config.toml
arch = "convnext"
grayscale = true
color_jitter = 0.1
activation = "gelu"
inner_norm = false
alpha = 4
steps = 35000
epochs = 106.1
Rows from block 2 of a small image classifier, named by matrix and row number. Rows with one number belong to one neuron. Each number is 500 + 40 x the weight over its row's rms, rounded and kept within 0 to 999. All counts start at 0. Numbers have three digits each.
After each neuron's rows are labels from the 100 images, of 14976, where the neuron reaches its highest value: "responds to" is what is common among them. Only what is clearly more common there than usual is listed. The data: capsule endoscopy frames (Kvasir-Capsule).
# fc1: MLP up (model.blocks.2.mlp.fc1.weight, 384x96), inputs 0-95
# fc2: MLP down (model.blocks.2.mlp.fc2.weight, 96x384, transposed), outputs 0-95

fc1.94:491502540545529533508461469502586524446548492573500527495498489527463475509487482520455541493491494465485492494505564527476503505498470613521529498533500527462500480455560484529481461556468525526533543495602494563476478553515547523546492514452538473529425413519524478519393425552445503407
fc2.94:543484522500523498498455521491459441479529470528476492510508512517422448493559494557532454516512559477484463490544553462504442502466478474497496577507447486402492500514506481534540507471519574561521436547385568461412503463411501548529462494486479541501505582526446460506483504532561530463
responds to: finding: ileocecal valve; finding: pylorus

fc1.140:545515469535571509456543477411498495476445515510498494461533533450499563467465540498552577423459539510458504469447459494495433405525489470510497493579557514506499496397545430442477534489512501578545558545497504502531507491495548470502583548487471471516562479451504497537494467507476503543
fc2.140:514545484477521492532485548525433537504522549568589459489426527461494539554510511496528495524503515504480474489574458552496456428471527435483452535503514461472517467488468536568440531579585362507529477505466544548482452483592507506512495501493522530499556509514490465479487477460506440456
responds to: finding: blood fresh

fc1.336:499520516542502492466495515524520509542450592532613581458474584432472496455498566519469508396486512569541417469479429501505498483461478505537532524477467491545546474474495531505515470488518571501510480423568443470469506548512583517497465531507492517540494523563453522523508502502448489459
fc2.336:547470494480483506506532490487494524578448501545468546576459491506482533443506579579440501495531421567516493499503514477527433494534479525448508424528442568476525496566490523499563610455475498477525489456462516483509521572555581518460433513474452478467501521506464488515529419518467507513
responds to: finding: ileocecal valve

fc1.193:506506476581552506511506510491594481520465522507598533508509588473474513554479548556490528442545515547436470428498439481529422461468528480545546485490487470478529464448471520470519499446439561509515494457567439490517496592469505434492474501524533500493579551567471491513463507537474484514
fc2.193:543469466561520536486573532485462521540475553505511544512529486475467465439466493473464538453536499600511536379478533531480409508501479476436462474473527467452445478556504500444449609601461515516504429490486509516425484517557499471515493501494473486479529513530489494507526484494483573506
responds to: finding: ileocecal valve

fc1.200:447458423553516551532502502535559451574406527557576487548498591506476469592468499505501541459457505528468471472524472464471472483446567529480463471562496459472492492486507533490495442514473555560504512510508422489516535544528531450491481483505514482593539444511471449480495459566462496490
fc2.200:543518480494516495444517512536455431527543521424595487486523470464482457482522523455530498504552498555513519485493524512462442548462470464510494553448543521478417480474486448506483567552585496509472464461435467494457431511533413461437522501515520437434571569480507444450526494495474539459
responds to: finding: ileocecal valve

fc1.300:470501495506478452530420523459546522530529480499525529462469518517502432536481492539402575510572483476525516527510545554509549510521505538579557491459484614473519484520456519481571474480512430477493480487545444555459494610453510502507466513519585507530477464488484451493437492491548524439
fc2.300:521465532466461514517531510485464502499498491531554484537512541503481510466480502428528511532526528530484463491541476542491466496449509420481482547442465422508466462498437477504544488476606516493496494502421547554450482423595483486540563491467478529508589489554472388567494522475565555479
responds to: finding: reduced mucosal view; finding: ileocecal valve

fc1.221:511474484497517551482510520471507517529464560485571561508485533472488504496473540524530530430457524465560492514497480489463529510516473541525492477457531445475493518350517481486458498493484532630548531518515429517467474565525494424518531554528544454580442478506506468514499522551407492445
fc2.221:537543532501530515528487541449469496491489454476537493524447537486441530463522473576441423494521567500499432526560558456475564477504531477412481432455463494489560491535488482524443543404557514532465467581417529493539544516454502468519469547470525530423508539527472518522490463475487496458
responds to: finding: blood fresh

fc1.35:457468420466523545540525539470503575439543493473526479475527521467521510432462512461547510468500530488480487497498568505456540483478461531505436504497502527482410458555513525507512512582483471464575501539509539467492488509527530547673557561479454467545551489502525491501491510558443487493
fc2.35:504547531540496545563500481432535540467483554449506533524481538455454440483492504507481492478443403482521508481488459466486464508464430574573462422540530442485431487536516491546494521605530472533554501396523480524544489526495497510472493471491470501523483558507514525510439517585421492522
responds to: finding: angiectasia

fc1.61:454507460568516513539529507427510432517458502464573522443529582468521530518447565527535501424498570490446487479511479523437451522463541530465484525527532517525525503452504511497521461560440500473482515564576516510439521506515516460562541494493511426535529413496510416414514484536463498525
fc2.61:522495505499444643503524461460504555471452481486531501517445464506529565408434519464446440508508556484507458470520515475495529508471533502506526489453446493476486538549449480517544539531517556494502540449449540554487512562503535522441467515459428417490544468546488518568480437520546453520
responds to: finding: angiectasia

fc1.119:463508521506441440477452463491561476520536458512496513483439521575495451560489520505420583461534489474513515498514570546472514481492472550558495517499521613499512515452525489522561502558472472501522524504547481585513477577466576519543483485536512494524466461494454461543401464528513511410
fc2.119:507457579459476499461476487530458510518518492490468494515497531521465453493479455515558542551480557516469488472538496499490453515435502392510523498456450451491490488558474501537561468478530527549501461480378586528404515411503496482542530473477439480534519558525484438531494567498568500456
responds to: finding: ileocecal valve

fc1.48:514515375484600548495477537455528545535513420503552473478537551511535465523501449510480473369510486455559550430477491557509500519505521577528458521514455532470532490489524476482524475529493549531539483503543476507571457541478520477499471420560514545524472493490499471457502462552558493488
fc2.48:503497468439489553429508505455484548532498533440465499528465535466444507439537519522468461517508473465432514470502505478453482463471498519518480510539485484474523535578492559467457578573484491571556477507587520533583507538588496541438492535401558547478546521446478503537521453508503460542
responds to: finding: angiectasia

fc1.13:534500449523519596487474465450474517512487529488503508513463497487482580516481496522461555501468539470467567470529441491487433498526570615521515558464523467432592548471523498450444476454533455537542516532466442484523496502542520460552523549526518439553465462435528463458489436497494506435
fc2.13:519551507449456542612495518444518561541488509466488460525456434530459529579510432470453390526570507550478489454470534450488504523505505468464543505434499529502498544522510435511529523499471506511527492564499517537436433481473484490472607476471477449491476453491524487491448534551508517437
responds to: finding: reduced mucosal view

fc1.349:506530408494494529484481505531499507541382504485549478481476521529438464497499504482549533461445474487541556496522561465480539566467543497468465540535463450449482439531493450546423512479535532558516522556518540479472491515543475503566452555555501431572499475523496401462529546573505480500
fc2.349:513451491464440449487547488515464436452509550480542491550555487445484468444520573445468428547519482521535505439468466500421514554438494466486502461465474476546420495500479515524496515525562491479533480495443513537533442498488431459416506515431523463488497562460508414528521482535467493588
responds to: finding: ileocecal valve

fc1.87:443566459512573461485556525512511486456474497405498521533506517380475526476501511503554496489545559468539466491536440446502502482467519505478507551559536527507452454391593516434449516468484444511515506520513530496522496480493561460506565574466495511531542470453491518445559467523504492541
fc2.87:520488489546547468536447497537448520504546468511510478441465503544528488492535520443578560543555545526497501509549487584478454469510492434560476529508540404449463467493476509493499418579589468559511476468507473508484431570555489535511519495482498521527598511522472519475479542434528504453
responds to: finding: pylorus

fc1.25:477518472560501504531579510475501517569427569436514539550464539466467567527437531565553502467472546543446493484569490483421432477429529478539505482510558464503540490472458459523505432492437504530534511462550500533441530542550519418513535479483515440496517490456479450497499502532446455531
fc2.25:489471481531500507408468507490481514538520509545461558423499520521457562500552521549516609503490487485451500493451515540516564480617484472533463466571518468503495477533483543510465486585463396536493563411470509516493555495473477514452469487502558544481509487510471477471474529504454445441
responds to: finding: ileocecal valve

fc1.220:519547519538521544528510478530468471538462525515598551440486469448514521455486467530507537400518538529497443438492495465461510454433532512522507541521494470519535491457501436472512454522491476540534517513547466499483499561530485500598527562508539500490534526561597516533498463550381429516
fc2.220:481490532457481519529483512488482539530451562469478499527524460596515574477519465551506484473518475516373589471501539505540519449527568542441494441531450529490529537556452460529548568524451493442510509452522529535454496539531563438511543540457490475435504484532498502470543493433550482471
responds to: finding: ileocecal valve

fc1.361:531503489496514569494491564457500550597437480470503519473505557478480527561462492546490465486468522607543425483484452509474540524479489556553513498455501450459455410478461484504498500485530501542465485506502440526408521526545570487488474597521552500532479528460450506542544512466497470419
fc2.361:592496536507502520475487508505523461478454475512476530585507444477483518454463617539470517525549476582529533440511479490525440483487483471430549468426492573488501425497435489492479575412496574519520586519463543478499538457488517502519498466506478473518482539466459445474501436461504504504
responds to: finding: ileocecal valve

fc1.324:474452495524477513539472439434502569543527494533515512473513484536554453505500539561447540492500515433520476499556505507534570519507498475564429498411483487495501530495480394551474483561514492520480511623491478553484447589529466445498491494559592511495524420506497456481499481508494462526
fc2.324:455523466463494541495542509502493444483534487534553594451537502526527553534483491440518524445509526515437499514560513560523487490528517488507408544483474439565532545491528567396524423492517531441503451470471449468433511540510533537568556478532471519469499553531548438539530486438538509486
responds to: finding: angiectasia

fc1.281:362443466528497515500481473454530491537525473515535557494424510438476532505489497551428483482573623518542481554512475578505473531471466512519493497498540515502519459495484533507541463507472516503561486510601447554471481568537507467529526534518500525511455477503443520505448474513457453428
fc2.281:544516505552493425506490478507493438503400484497481556601489519500460453403487495513512496534489578533560512474486490475504462497466492495478604530462460520479507465456521446533508560501479582512522561479496563515469527431531557492482475502578514453534439530455541436470468497474516558513
responds to: finding: pylorus

fc1.129:418548458564491522501504479485560490537438482458560543488501575462455491530496504521503531466532552538469523452528530496445502515414581535482514511529509481461531489484485475503496508394494505549530551509537421539425523541502500443499537559531553446535484503492411462530473513582439486468
fc2.129:493515496533521524445491492445521525515518458450475530522465512530495497527506500502470459533539451553528498533573486450575503584548450433539539482497482497534523498549543562609555520492561535518513499467446517441476495533454508492490396524518524538509460486536527480508464512646451550492
responds to: finding: ileocecal valve

fc1.357:527491452495494555488485510496538530578421473497547539426516553466480516626469466539511477494467519531552523453494478504496483549488520552501532543486484447457466420479448474494445480386485496503497453493488427510453559500523469459483492599558564510531500468545464485529534541536532513471
fc2.357:588484469525506460484473511495517395431499468475520541540532518487514462503497601489492457513528458581548516499512464498484488481490488539492533510446534552516454429449490512520431518504522514496534532554467539511574441461462486474496499446495513555547494504413482474470496442486485412619
responds to: finding: ileocecal valve

fc1.305:544517466527469515523473504474487568502475509526609498479523519443438472490513469577469506334493507425508499509497522498552521477516494518583535554470500474481471559410480487521485505549507561503536495514548431528500503583537531473544465487542522494506519473497544501499485406535464484507
fc2.305:482555510427534515539506546524426516525508520529530529482506547514476497486533494578511446491487525548469455486602549506527426458458530488428457504536431492469509552525488491517575537482472517534533458501457504492544496533484586469551450512451503580431590468534494457569556493476523454497
responds to: finding: ileocecal valve

fc1.355:569476480548568514425546510420571495540418488522548566479533554489465501536493527528489441390476537468549475462499496502474545496508491486489558559527508465492467424505507473515525556507524591556505523510495436494489448543538496459471479520543518432547531458520454478534482486543426501487
fc2.355:547536481483578541547474523447436487521537524503593501502460572521481499527551488488477530510566509527511490489607519537510475454487478454492481551558502449426477504521554546503532532493595465464516447525466507530513465551576541467507496518435514524446560428489492442559509492429491512539
responds to: finding: blood fresh; finding: ileocecal valve

fc1.292:521508504556577544425502489485563499487495492497498568467546515499511478486454514516466604491511521575457480495460521544449464520495508551505577504536466520483577405547513501465577446540479494512495560478539441514546491599488526484508490480471575515525494463497467506526391455546478484503
fc2.292:550482513491495489459421521573508511535528502530507480428504496474457444505545485499590517561535545486509472542529508545472408455496468493521465505543600457426501479471470546530489424490565573546502501494513522461481490525532525532480491463492485448538558553527406503476478520455504540402
responds to: finding: ileocecal valve

fc1.301:509519510505447520531577539513504522547512549499492531501476495493475515507461513540527519453490522434456468527611460482496493508476561529516559401496528434471517528427454543429482523576470503472577532504448514491391479525518497429494530500529525424539533518502538487463490452575435519500
fc2.301:547476509500486504486514549546462527408528461502572489511491599482500460439446507567494504423525519511535494548481479535510477465497516628540600481470512479524504488541487466459494541516450545477544475510469472529560411497484499497550558449472495484434482480586491484572510510513454522496
responds to: finding: ileocecal valve

fc1.302:494534528547465518498490489486503489535520536533539560528424497522486479431490487553480559457509504460493458492548550556479511474494478528576507534457516511462508547407498494464517461557498532549554528455530437540471513599507558502603495550536556501523486465530486482441424398525457481462
fc2.302:543482550426524483534445485517465462536488449513470505464447545491481446478517485542532518506542556520508446518527525492509527478386523524485550514479456455492524523504485469555571508493508595511516467497438497538423534445420537510546439460457474441509483575525463447565532513528546566452
responds to: finding: ileocecal valve

fc1.122:528447453496517556505477496513508547487482496483626551485503553467466469463509530582477497366487523527582463464483491508511540483488472523574534541458449509483487520511497468528481489505524550505543455474578418557529465525544507479516463492538524534573473488489439493560472538570454493473
fc2.122:482551468492553555522543491442432494530490495490505510564469512464460493495558515559432480493500456570463536507548551518559419470487481452436503552561461495445531481570512514508525588483498539501532479535503501476531500556526600507526424551441566547454550460495474465484525437478517494517
responds to: finding: ileocecal valve; finding: foreign body