Rows from block 2 of a small image classifier, named by matrix and row number. Rows with one number belong to one neuron. Each number is 500 + 40 x the weight over its row's rms, rounded and kept within 0 to 999. All counts start at 0. Numbers have three digits each.
After each neuron's rows are labels from the 100 images, of 14976, where the neuron reaches its highest value: "top examples" is what is common among them. Only what is clearly more common there than usual is listed. The data: capsule endoscopy frames (Kvasir-Capsule).
# fc1: MLP up (model.blocks.2.mlp.fc1.weight, 384x96), inputs 0-95
# fc2: MLP down (model.blocks.2.mlp.fc2.weight, 96x384, transposed), outputs 0-95

fc1.164:549497512508547515504492599466503535531381483519528496505558509540519478547483405527466579524504475536519539447458517448482517482505498495530507529493463429495467481454472417514485511445475582592454509504500417467493558551513477464488455576470519445518471480539531473471537537529505496448
fc2.164:569461520540498466461436519480537398514500460503484495512501485489466458370465587469460477539520493488526504516468448479435489541474438504483519483456566539470378464414462559400479474492559489481505556532502523456495497473445492502491529474509487501527452535492511486485471503515481524534
top examples: finding: ileocecal valve

fc1.141:516472543467469487526496532515434582483462571524509516514409635514492476547515509539495518429493491582508391451510505490517513443481480480558495511472435455447499523480417478529460490515502520519518476455446508482469554543498518471490456467599504510499500542536454530496480554531455527503
fc2.141:516444453499479510486549498491467488559449534597506493536518502445444543474545580548478493457500441529458575431499500500538425474569506473447462437539423527519527505519443546459461541436447466484533448484499507498527503556544537550523499518449539565495523544477448499480522430516533531478
top examples: finding: ileocecal valve

fc1.373:506526475564519544528516540480549469577444586508640545463470588438503507452457535550532525399425539515482464495474481508440515418482521538537535456492506503496533477457477501429461482504541456501521488532538454519469499531523513482505516551502586505527508471542468483512504512526481475479
fc2.373:521519510500467505533486497451439521525504515521488564549501503537489588486535544540422447475554450485555503555496500520483498455565510572441493439550514506489511510561484447506473611516460511448496522518425511429519519610451531467457474526488561524444464494532456492467500439499509534443
top examples: finding: ileocecal valve

fc1.276:559490499534546603521477446384485537476522505535546501448530503459538500496478473566487560479473518550455477486504440483470443470491481624529494502522480485496520557408576435519497499496492488575514514490527499534505510555543568497528502455495549458537460449473509484532486430533459481489
fc2.276:512555520452476468530519551522466540538554462416566476509531439545478486472493469450574485476551502546483547499503490534455496510483515445478488509461464434569517530483440445574542521502521585502500489530462529512409453471385504519501460487505524467423550502513518455523523542492567539468
top examples: finding: ileocecal valve

fc1.178:434532427496472467503567519459498446484464442474565531499458509396492502545490454502524433486597555469526505478488447535501508548478542465484533502560514531540435555518486477484515532478459462465469474521482518547491458518428477480529531451454499536542503541502534477463583556541496441595
fc2.178:483505493532493513508456495445481490461454535500484516486497525485461503502573511525547536565523508469539441548516514488448482520466485512572489500483499509489504475545503535511550455535530379669517480489458466541518499491515516553555541560439502546552583549498445537492465468420521456517
top examples: finding: pylorus

fc1.279:501502432560462488460551516494512476525422534465541538504499521469487518540414472492499542469480561503486524452528473545419463538450570520481582505569566480485471463517513453477512443513444516540458562512523477476459494523466431476552531506525567449555505459568563430450506505562483520481
fc2.279:531419500515457515489516513538470449453486544534566564411486501535542526475453479427518485436550525462574514479497459503553583548493487480490476488517520480533436522433571424501539534536470532417504496519497482527454463514539416490469559439528505421548487491554498515519488521489523478541
top examples: finding: ileocecal valve