From a checkpoint of a small image classifier.
Model: arch convnext, activation gelu, patch size [4, 4], depths [2, 4, 2], widths [48, 96, 192].
Training: 35000 steps, batches of 128, held-out accuracy 98%.
Rows from block 3, named by matrix and row number. Rows with one number belong to one neuron. Each number is 128 + 32 x the weight over the matrix's rms, rounded and kept within 0 to 255. All counts start at 0. Numbers have three digits each.
# fc1: MLP up (model.blocks.3.mlp.fc1.weight, 384x96), inputs 0-95
# fc2: MLP down (model.blocks.3.mlp.fc2.weight, 96x384, transposed), outputs 0-95
fc1.227:130066122142077118117127146176118071143104128165129137104142158125143135180173153097117130125119177074133105121132109113125158114102155112134151133138148082137151151097091093122187135164142142107140125148155129077138148141160118130119101140067125116117129119123136095099136137108130093149
fc2.227:104170097140084170148158147089193099154135096141156126197135120126117148087163124139094091122099118123124125174124157123122150126177111096101131144157122120142141089197154108177156126146171121186096133154193132142119152146121092113082119157127180136109149153100118119148134113144092181113
fc1.228:155117131147143147187173143151173141135136066161115077131069169107054160110151109126160083135112169061153136098100119132108082093070163159099137128140157147089162115098132114089088127187111111174077103140247095133092121125170188118147102151113168140163097112156147112156134146136107134111
fc2.228:113198149147146205090107157094103127095086120157152100176132184130118163137101148139143130096102125187148087114143113109135146130121137117134131074119068116124142122158091107197133168157133134115123101169063213121090163110051131154158121164128138118072158098155145097179123084146151091073
fc1.229:134136129156134137141142090140147059124127094136091200156128158161117095133115097113158152137105143080130138080100139129155138114140134192124101121184145140146106118131110118103168164162130164152145172103180143143073102139150092214051107131114107175169117129118132135106101106156162142092
fc2.229:125173122154148142127136110094134151119141093161055108093093157173095062143117106090116147116123155095165107149141130089127115151107070109141106077145152085065109166124147121203145114190133140148151138104173147157110109170139137214085209114127145125174195162130133187122101169174132126123
fc1.230:115166126123091171133108162167110126156114160149060139128159139120163125140178125103152164120128123125138127120103092140079182063091115124098135136075159116139119111103067119130124097183138106110108146159135197122153132148094147141119130134127131149112106122075121105105141145182121118156
fc2.230:105099160130103172131099131104116114130140081163130113166129139148124159143108124088114076122126158147152172141130141165144191171170139078160131124111100099128122153137088131125185129105109132141130160079078178116134119143075168130101101149095080106089120150161173117109109091147183134099
fc1.231:130119125124074083087093131121109154154108128141156136097182123143152110124107094101112153192177177119196125142079178117098151182136145112119180094109084124091133092139139146115089107126104106164079096108156153141169155117132108122141155173133115174138115134120131042159086124060089144138
fc2.231:198137120104179114110106133150114158067113127100145146068111168123123148062090106152156123085167195078154119152133166127123183083065108196144160112122193160082185090129116133077079180122119150091166160068145124170138176168116167116157143092133119072144100132161108137099153183125101202098
fc1.232:141122130152139126184167138110092115102089163143111128126175157140114106159130153105123120181079087139155149063119150189128096136133121122128135134159168107118069143145137113119117143155126130181156147104195099152115086135105124144117097151116153167127072136108133105097075145170159157081
fc2.232:175132136179131132157107134093149120099106151147112137204180110173086152108135197073089111147164161118123173091100099104124148135147128099133078104133119137100114128093072120130135111157161113093150173093108190129144088140119096167077160142099099101155118160088108142109078081166172154160
fc1.233:117119129164128182143176122155136125143116183174125159135117144120151111152136118095095143150142127115181073098107181170103115128095147072122142130121127159106094114072161172163114093100154094091119063122147116148159134157083111123123146140097155158144109116107104127092108095157082099158
fc2.233:129153143107110129148083125178140137104139154128112175086106168170100096098102107101127201128129190139157123120133161132169161105098137119136095134215079125107125149104145097183118085109143170128137131138108160143061100139072148147080085138134163112160146113137105124154151148176175091086
fc1.234:153096114120093157187181126134156021129106102176149065075117178172092223158215148112129058135166150045136079042133118062124156132082127040097120228161130084161100134129075132088232144039141121075153110105188151075188130212100177166112093104088197140196074085143209128100134063183088165213
fc2.234:109121073120131112058139187121102123122147099185066122129165119154129069110153086104124129099132084073086140193147106109149036126081134153090140158130139190055078110171183177144153169193137176117142108100173048078103150135131194149162170097146064143114178089145154114075165150171119093150
fc1.235:107087127155119173164156160211132146127066133162108149105155168152116158134141088073101172174069187126189145111085150151139113133095117078128125074120146160072106110062171137102042157125107119118132121106150142129150178171075123128089152160139142136130083112108118105057128111181101142139
fc2.235:093146139103054160126080122135135073094146158148145122138160122174133088039080148083133121081116156125090121149127123206103134116127150122162118157129166122141036143158100136135130142239118151096132140077106115149066125137126127091130174122152127109092156112211143117133131104123126107106
fc1.236:137115131165098131113117143124159108139100096164141095106125141116127110185124135100158130116127122120156118129087109079066160176095163117147189095107132116108111153123126151178097135125141122154139145133128121136157151148111128135126133106068127109149135128138147081142114124127087101129
fc2.236:139150109100114140154131122069173135135154112148104153121153160074119123107167157172120184151117112139161100189145138152092114143101162166171177108124132119162113088182122185203158081166122178180145128156173094113135143115106094140094109121098190138121107142147082147175113110161101131094
fc1.237:135059166088177133131109126149118145112094166137022139156099161085126191171117161126108114124111110127126084091142128098138108126116112056141201122145085080150139107112130126144141141144135157122075147151210097129137147091082092168113127201077160172151111165106147082089141141143139112162
fc2.237:159117075147109206105116131063156157133114098122128091167195115124093156108154125127099114072131048131093150143167122109124078102149103094111149081150133216122096116160149146112125179146133102102141122122213134104120154083149155158120109118123116166106124132098127084139124082165098080127
fc1.238:157170152116112130099123095135208121152123099170142088055112124142144094095139086106152152163167177104172174145096149112174136179094180128127153147128096114068112111120115129129124092120055126106109085166127154146161175135148134160107143131133130182161105097126108082150087099108141141164
fc2.238:197160121120185083148166128172117122085153063147133129041112138104135094068125089123156154123134111132145121171184121149164143086123097156137146135120225124081132110077131156128072169180120160111162140114186133060120234147145164148133095051161180151161134106114111135073118202092096146099
fc1.239:142118112154132107140108070168167088086123166143099099057122188124136192112143090116127116199119101121114095145065103123080157141110104158087117126126095087127121148107081094110208139110104185101160137115130100133133174156193142117151120128155126158125150138149166105121137093151081168162
fc2.239:116117173065121178169166178091143128197136116098137132170081103095162103077092149178118144128102062074041218099159156120136135122208135093159148108101107119163176144208111120146132122132134091145156141083158113150087156130103114080133088101067132148089101155119145141043144127183100067125
fc1.240:105113173123129157168150103175139075137111205144103135112136138183126148107123151059141168141169172111165125093087121130180146092118155112109166144157133115137115094134142118065104115128112129089121069111116128112105098147140153161042173108127146132173104097124130111099136146107180207091
fc2.240:043144128144119148128131076099136155162117101093074101146103134152149145137162112129081166176074128084139106153164132126115170140169094049158098140191122119133134181139147146168159079144104116178121133104128104136164101147179127155091170143141189141202143141097134138111103160120118149134
fc1.241:119168104109064142134128162135126157143121136128114131111138106112134115184167154108122133123127126152142158077133119099108155104126129109123142085055121112188139131104129130162103129104164077133125075152177170083130123124131188147103092131103155116104112118150127093161125159157114125155
fc2.241:100153148117093174104148121056158144143159106130128135169108151117104148117062107134080152110090129129111143148123097150128194181174110115166186096098129116151124120185146155126170126172137105149155166149144116115152101113125148137116108107105108086099087154164173137131075155154116132105
fc1.242:180138155179124197255165175255137083106074176255081101000161165153092192133185067000134115198133166052234157061023114147052127007000145140000155117086181088157156102039134053106073105187024178066143150147182179067192130255102162204106131218119255152193045000051232053077059066171109134248
fc2.242:097113091050159092145147114144119219192228079138188024060129198126191148170057129092221101030125098133073105178143056182213255105154122142179147109087138150136081130112067240128123176121235094072133248099072156155111211050192111125176133090075053116000093118140165015166108216189094153132
fc1.243:152130139178143163141129082136228152086165107132114106068175182113129106096139081045172109159122107138131145119008126114159104168146081125109168124141107118179082155119153122117129196125123170154109092096130107156140135158144157120128107143080108186145130150160132092093126089095148179090
fc2.243:086136114101133109170180171157071187143092105149196098124130105111148120099126112125115061086156175152090135107164165163181132152134173137107131126162086134134110176165126111161179130176127153069123094114107108163109079160118191100155104117121134083080163143186174103173194141140174178119
fc1.244:160114192116117072117175124149135112161145151167117146126103155156126128117148096128157178127119107086138100108122121164099107162123102138117175141136039063103151139127116047142141145148130188126090120140163107127127142093134170122146048115122169139130115176163176120160153120110035117129
fc2.244:102183114082093197181121153095115151073104130099184210171156107157114147168113153111138138074103144184117069073164105171096101127085175151124123138121082129140150137142119132206168114156149131130137118120129154136156110097169163181098115133113169141148178057134148031213107081150159109156
fc1.245:126119165120100152124111127154119122161092136145060120118119102102148173139150137132148154127134144063134092140098104104147151129099157124132144120117080129143161052108122130101080126161147149128117041161167160097094176139033190119131116133111133080118137134082179080106163172140077096151
fc2.245:162198131142093118200117135106127099121137133117131128185104148143073132113139168128106108120128117160130154145149139095196123120200116035105144102153074118122162124161161180210147121157103113120158128132157149152137094146114126128059119158143160160167124194096112113090086112186180057111
fc1.246:135144178142105132112076093167111151146122157120138165108141113158146116125123055131143177117151215109134094130146149126180128133112129112116128146101097145139127087113105102081054138153146127128090055089119140119148169132123117123143159120147113081163129141112160141147153136079100163140
fc2.246:143141087135088116149142121116105178095117147142106137125127124179108170129146180080084121091182128130148140100099115107118171153105125143122118110113120128133151134112125126083119103166142170105130114088124104181162087145130099163047150146135122153192100132115117143118102112142160128153
fc1.247:120118158081137130142150127155092135117129182170140108132170106177089133085195139132139102134124121114125147105120110150109155110156096076093179168119151106155156093135171152102141114110085138145101119140115111114121112147112170156078123139164135093141106120141151142133123119128149159142
fc2.247:099123111121133088130162110124210161130185068089119152073170101088153137133174119153128154162069092028115100190156144140080098093151096127146116144138134120145163139143136131145152071097122125188124154159172134091146122077116103132178161114107172109139115147084094163108144121150095163111
fc1.248:127138223075085146133169166223123079084113135190093125121113162172112190147184142117094120149133085133167133133118133139092139130130050121094169109117155110125058072079152106114214111090054105087171097141143189127142114220145136099158169143120166135245122143082129125088099048138139122155
fc2.248:161172158171156123149134114131111119077149156102121135131101166151128090138139144105151153159164140119159127128108070102085147117100070154147136218086152074104107094115145138166098152167134120135141113150091173168139101089174120151118139094129149159149099135096097100156096152083131152142
fc1.249:130132159170108121190103186149162138108120106134155160102181103113123112144183118058128193128106117055195082133052138079146116152106134117136175125135142131139084123086145126091106144081130177087142079110181124127159125178178129107131179125104126098137111083137128150126076106127101233116
fc2.249:124190107149174121105193128163140179127113139156135140101106103126147101104135098113125153096163083153125100166158128205174073140066162165108140138115130123145053100123142150132191102175086172104123107051152067150145114141129184142118147110145112066110157087182102116157137147157145168141
fc1.250:160141199122093087123107081157139129139118132180073109126108090120113145146214129134165082166185187078196112124104154156090161130136156142104112112105132068161126068105091079122150154105137210108132123129133155099067134157175115089089100111166120115124121109121150142151092142147160091132
fc2.250:167104181111126114102134118129149082125097144123175153115097147081140113079076123128163147140144122146122138117104129132066184137144152171152147111114155090137156083128132131138071134132177099120124132146110133114103119089147041062162168119119123106110108163145124158149156167131097102114
fc1.251:138135192125145085139074186136150150113135129126095143112110112122117130160123065151155144130125132127164089076066150107173048212128136169129142147110127129137115116119155107118116097078173113073127103129181164091125173143143166104101189135144163069151137150124111134153093120076098176100
fc2.251:160156094139155079105131121167115140060108075131124155117196127136093124099138150113144149154141107138107114143153088113125043121079147139117186147151117195087137101107178185113141063169143220085164089061183086182177118109162157150115113102162108131187111158114104090123132108133140154162
fc1.252:183140122144146121187098118161138100152118150132106107126138135112103147174142151073126148180119150108167172116129111173135069110079119129101140142126141121110090111057147086128126127135113119100196131102129170155196105129088096124152119168110140096174073106102147113122116145112122139101
fc2.252:101097177151123060170131082196146083144163133133147131079133084162167115110128116107200144151116148124136157101102136192169143140166141122156082120159152109183103119101096140126174085123110081117090192107080155142131121152151073099140165125171172154111114113110153124082127124049134085138
fc1.254:121134175082161141148170108128110100109084101137114159132115154187107116089124109124097086216113128116114122086133148124147125134132085123144125147160112137129146105106147143141160165133145111103138139132141089152152152113138112148128124167161137131152115132124127147118125062116118125165
fc2.254:105077057111117175096172137070101151173162160094123121193171128093122142114162153135068106124072083130104196110115119120096071100141144084118142157113116151158137147166110167128131163149111132100133133110178114117189144125108166121125124129085171148124127167074146100100123075164115153134
fc1.255:139141103170168078148187157141183132169066155145104136128078145101119109175114123104149133135118127044146107082098164108169117125115171092138128166127144147138107121105155163160144142104108125125113085169209079103141166129155104148127124124113128118104089110108120122123114106147088102133
fc2.255:161134124102117172095107148094129133083178107163079140106132182162065158138101126147108168086167183097169089129143184059142168100116135125096118118128085133064161148148144086163135141066096159129127124150117160115092124161112192168064130156114159133145126170178094125136126095151165056076
fc1.256:126125148140082159115103140146095136136142160140122108093072141129124106163178133142148120139146101160126099105134116119136141085137093116134190117100146090123094104113087136144134134070114087147187134157143191100103114187143193173061124128124154123129113124141143146179103098143163149144
fc2.256:121118141130087130125075122114129175112133115150110097101100206094128152149094100114140145100134099091179107172130108136085148182093105206165158147145164152127124127151102134132101188129138125140161117121106116142102149097126139183147121152122075131078100092178140154193116150098133087116
fc1.257:186129087148141141155100143143166149102091080143046128070195157132116107112097128092150157179159149152160113101068161149191101128094143140116139105094110134078109151085114107119154046129111143092177152101129140175130122159108075207142126186137130164114086108070161090096050102090173169148
fc2.257:154121062146232132157141117114082164138106079134157134120141178104109115138179120139116122096139072141181148153196153121134117090113087111116168170174150128095153083132149111156041169153155146136130112202199093132165167116197141133106111144149111189155117162065093101090118126111089184141
fc1.258:140146147114103139125134200126130137157112128170145057132160131164129130114134128137149097147172129120153115149100119118076164161121093105123168111107060104133061070119080158149158130069124107153112181163130163123184173171085168095124152116130161114152109124107156092119067097106122168129
fc2.258:142137211108076143104082143136147124087161106192094126068093169125131091109089079145173185168136117116181072187164156104113142145123100132156151133163121112116126105141109199117178138105142149169141140138084169106077158087093115140132107123123166136115123110207104137137139139134156148107
fc1.259:139149171148124141135123159114123160130102162147089128149103098097114193165177120148074096170119136117141132062159142140135095093111135129108120118113146110110120151113091125097139122038124142113175156134169166098056105147110128141077100126166150114187105143118145164145129138163136120102
fc2.259:152110129101150094151094117157084114092084097099147145099051178175127073121103119100135183122135127086173126152138118137114167137085093172162168106103134108122106134125122157166081104221199150135172119117162110208144079144106146119134186105098124138174095163149152151128141143168106105134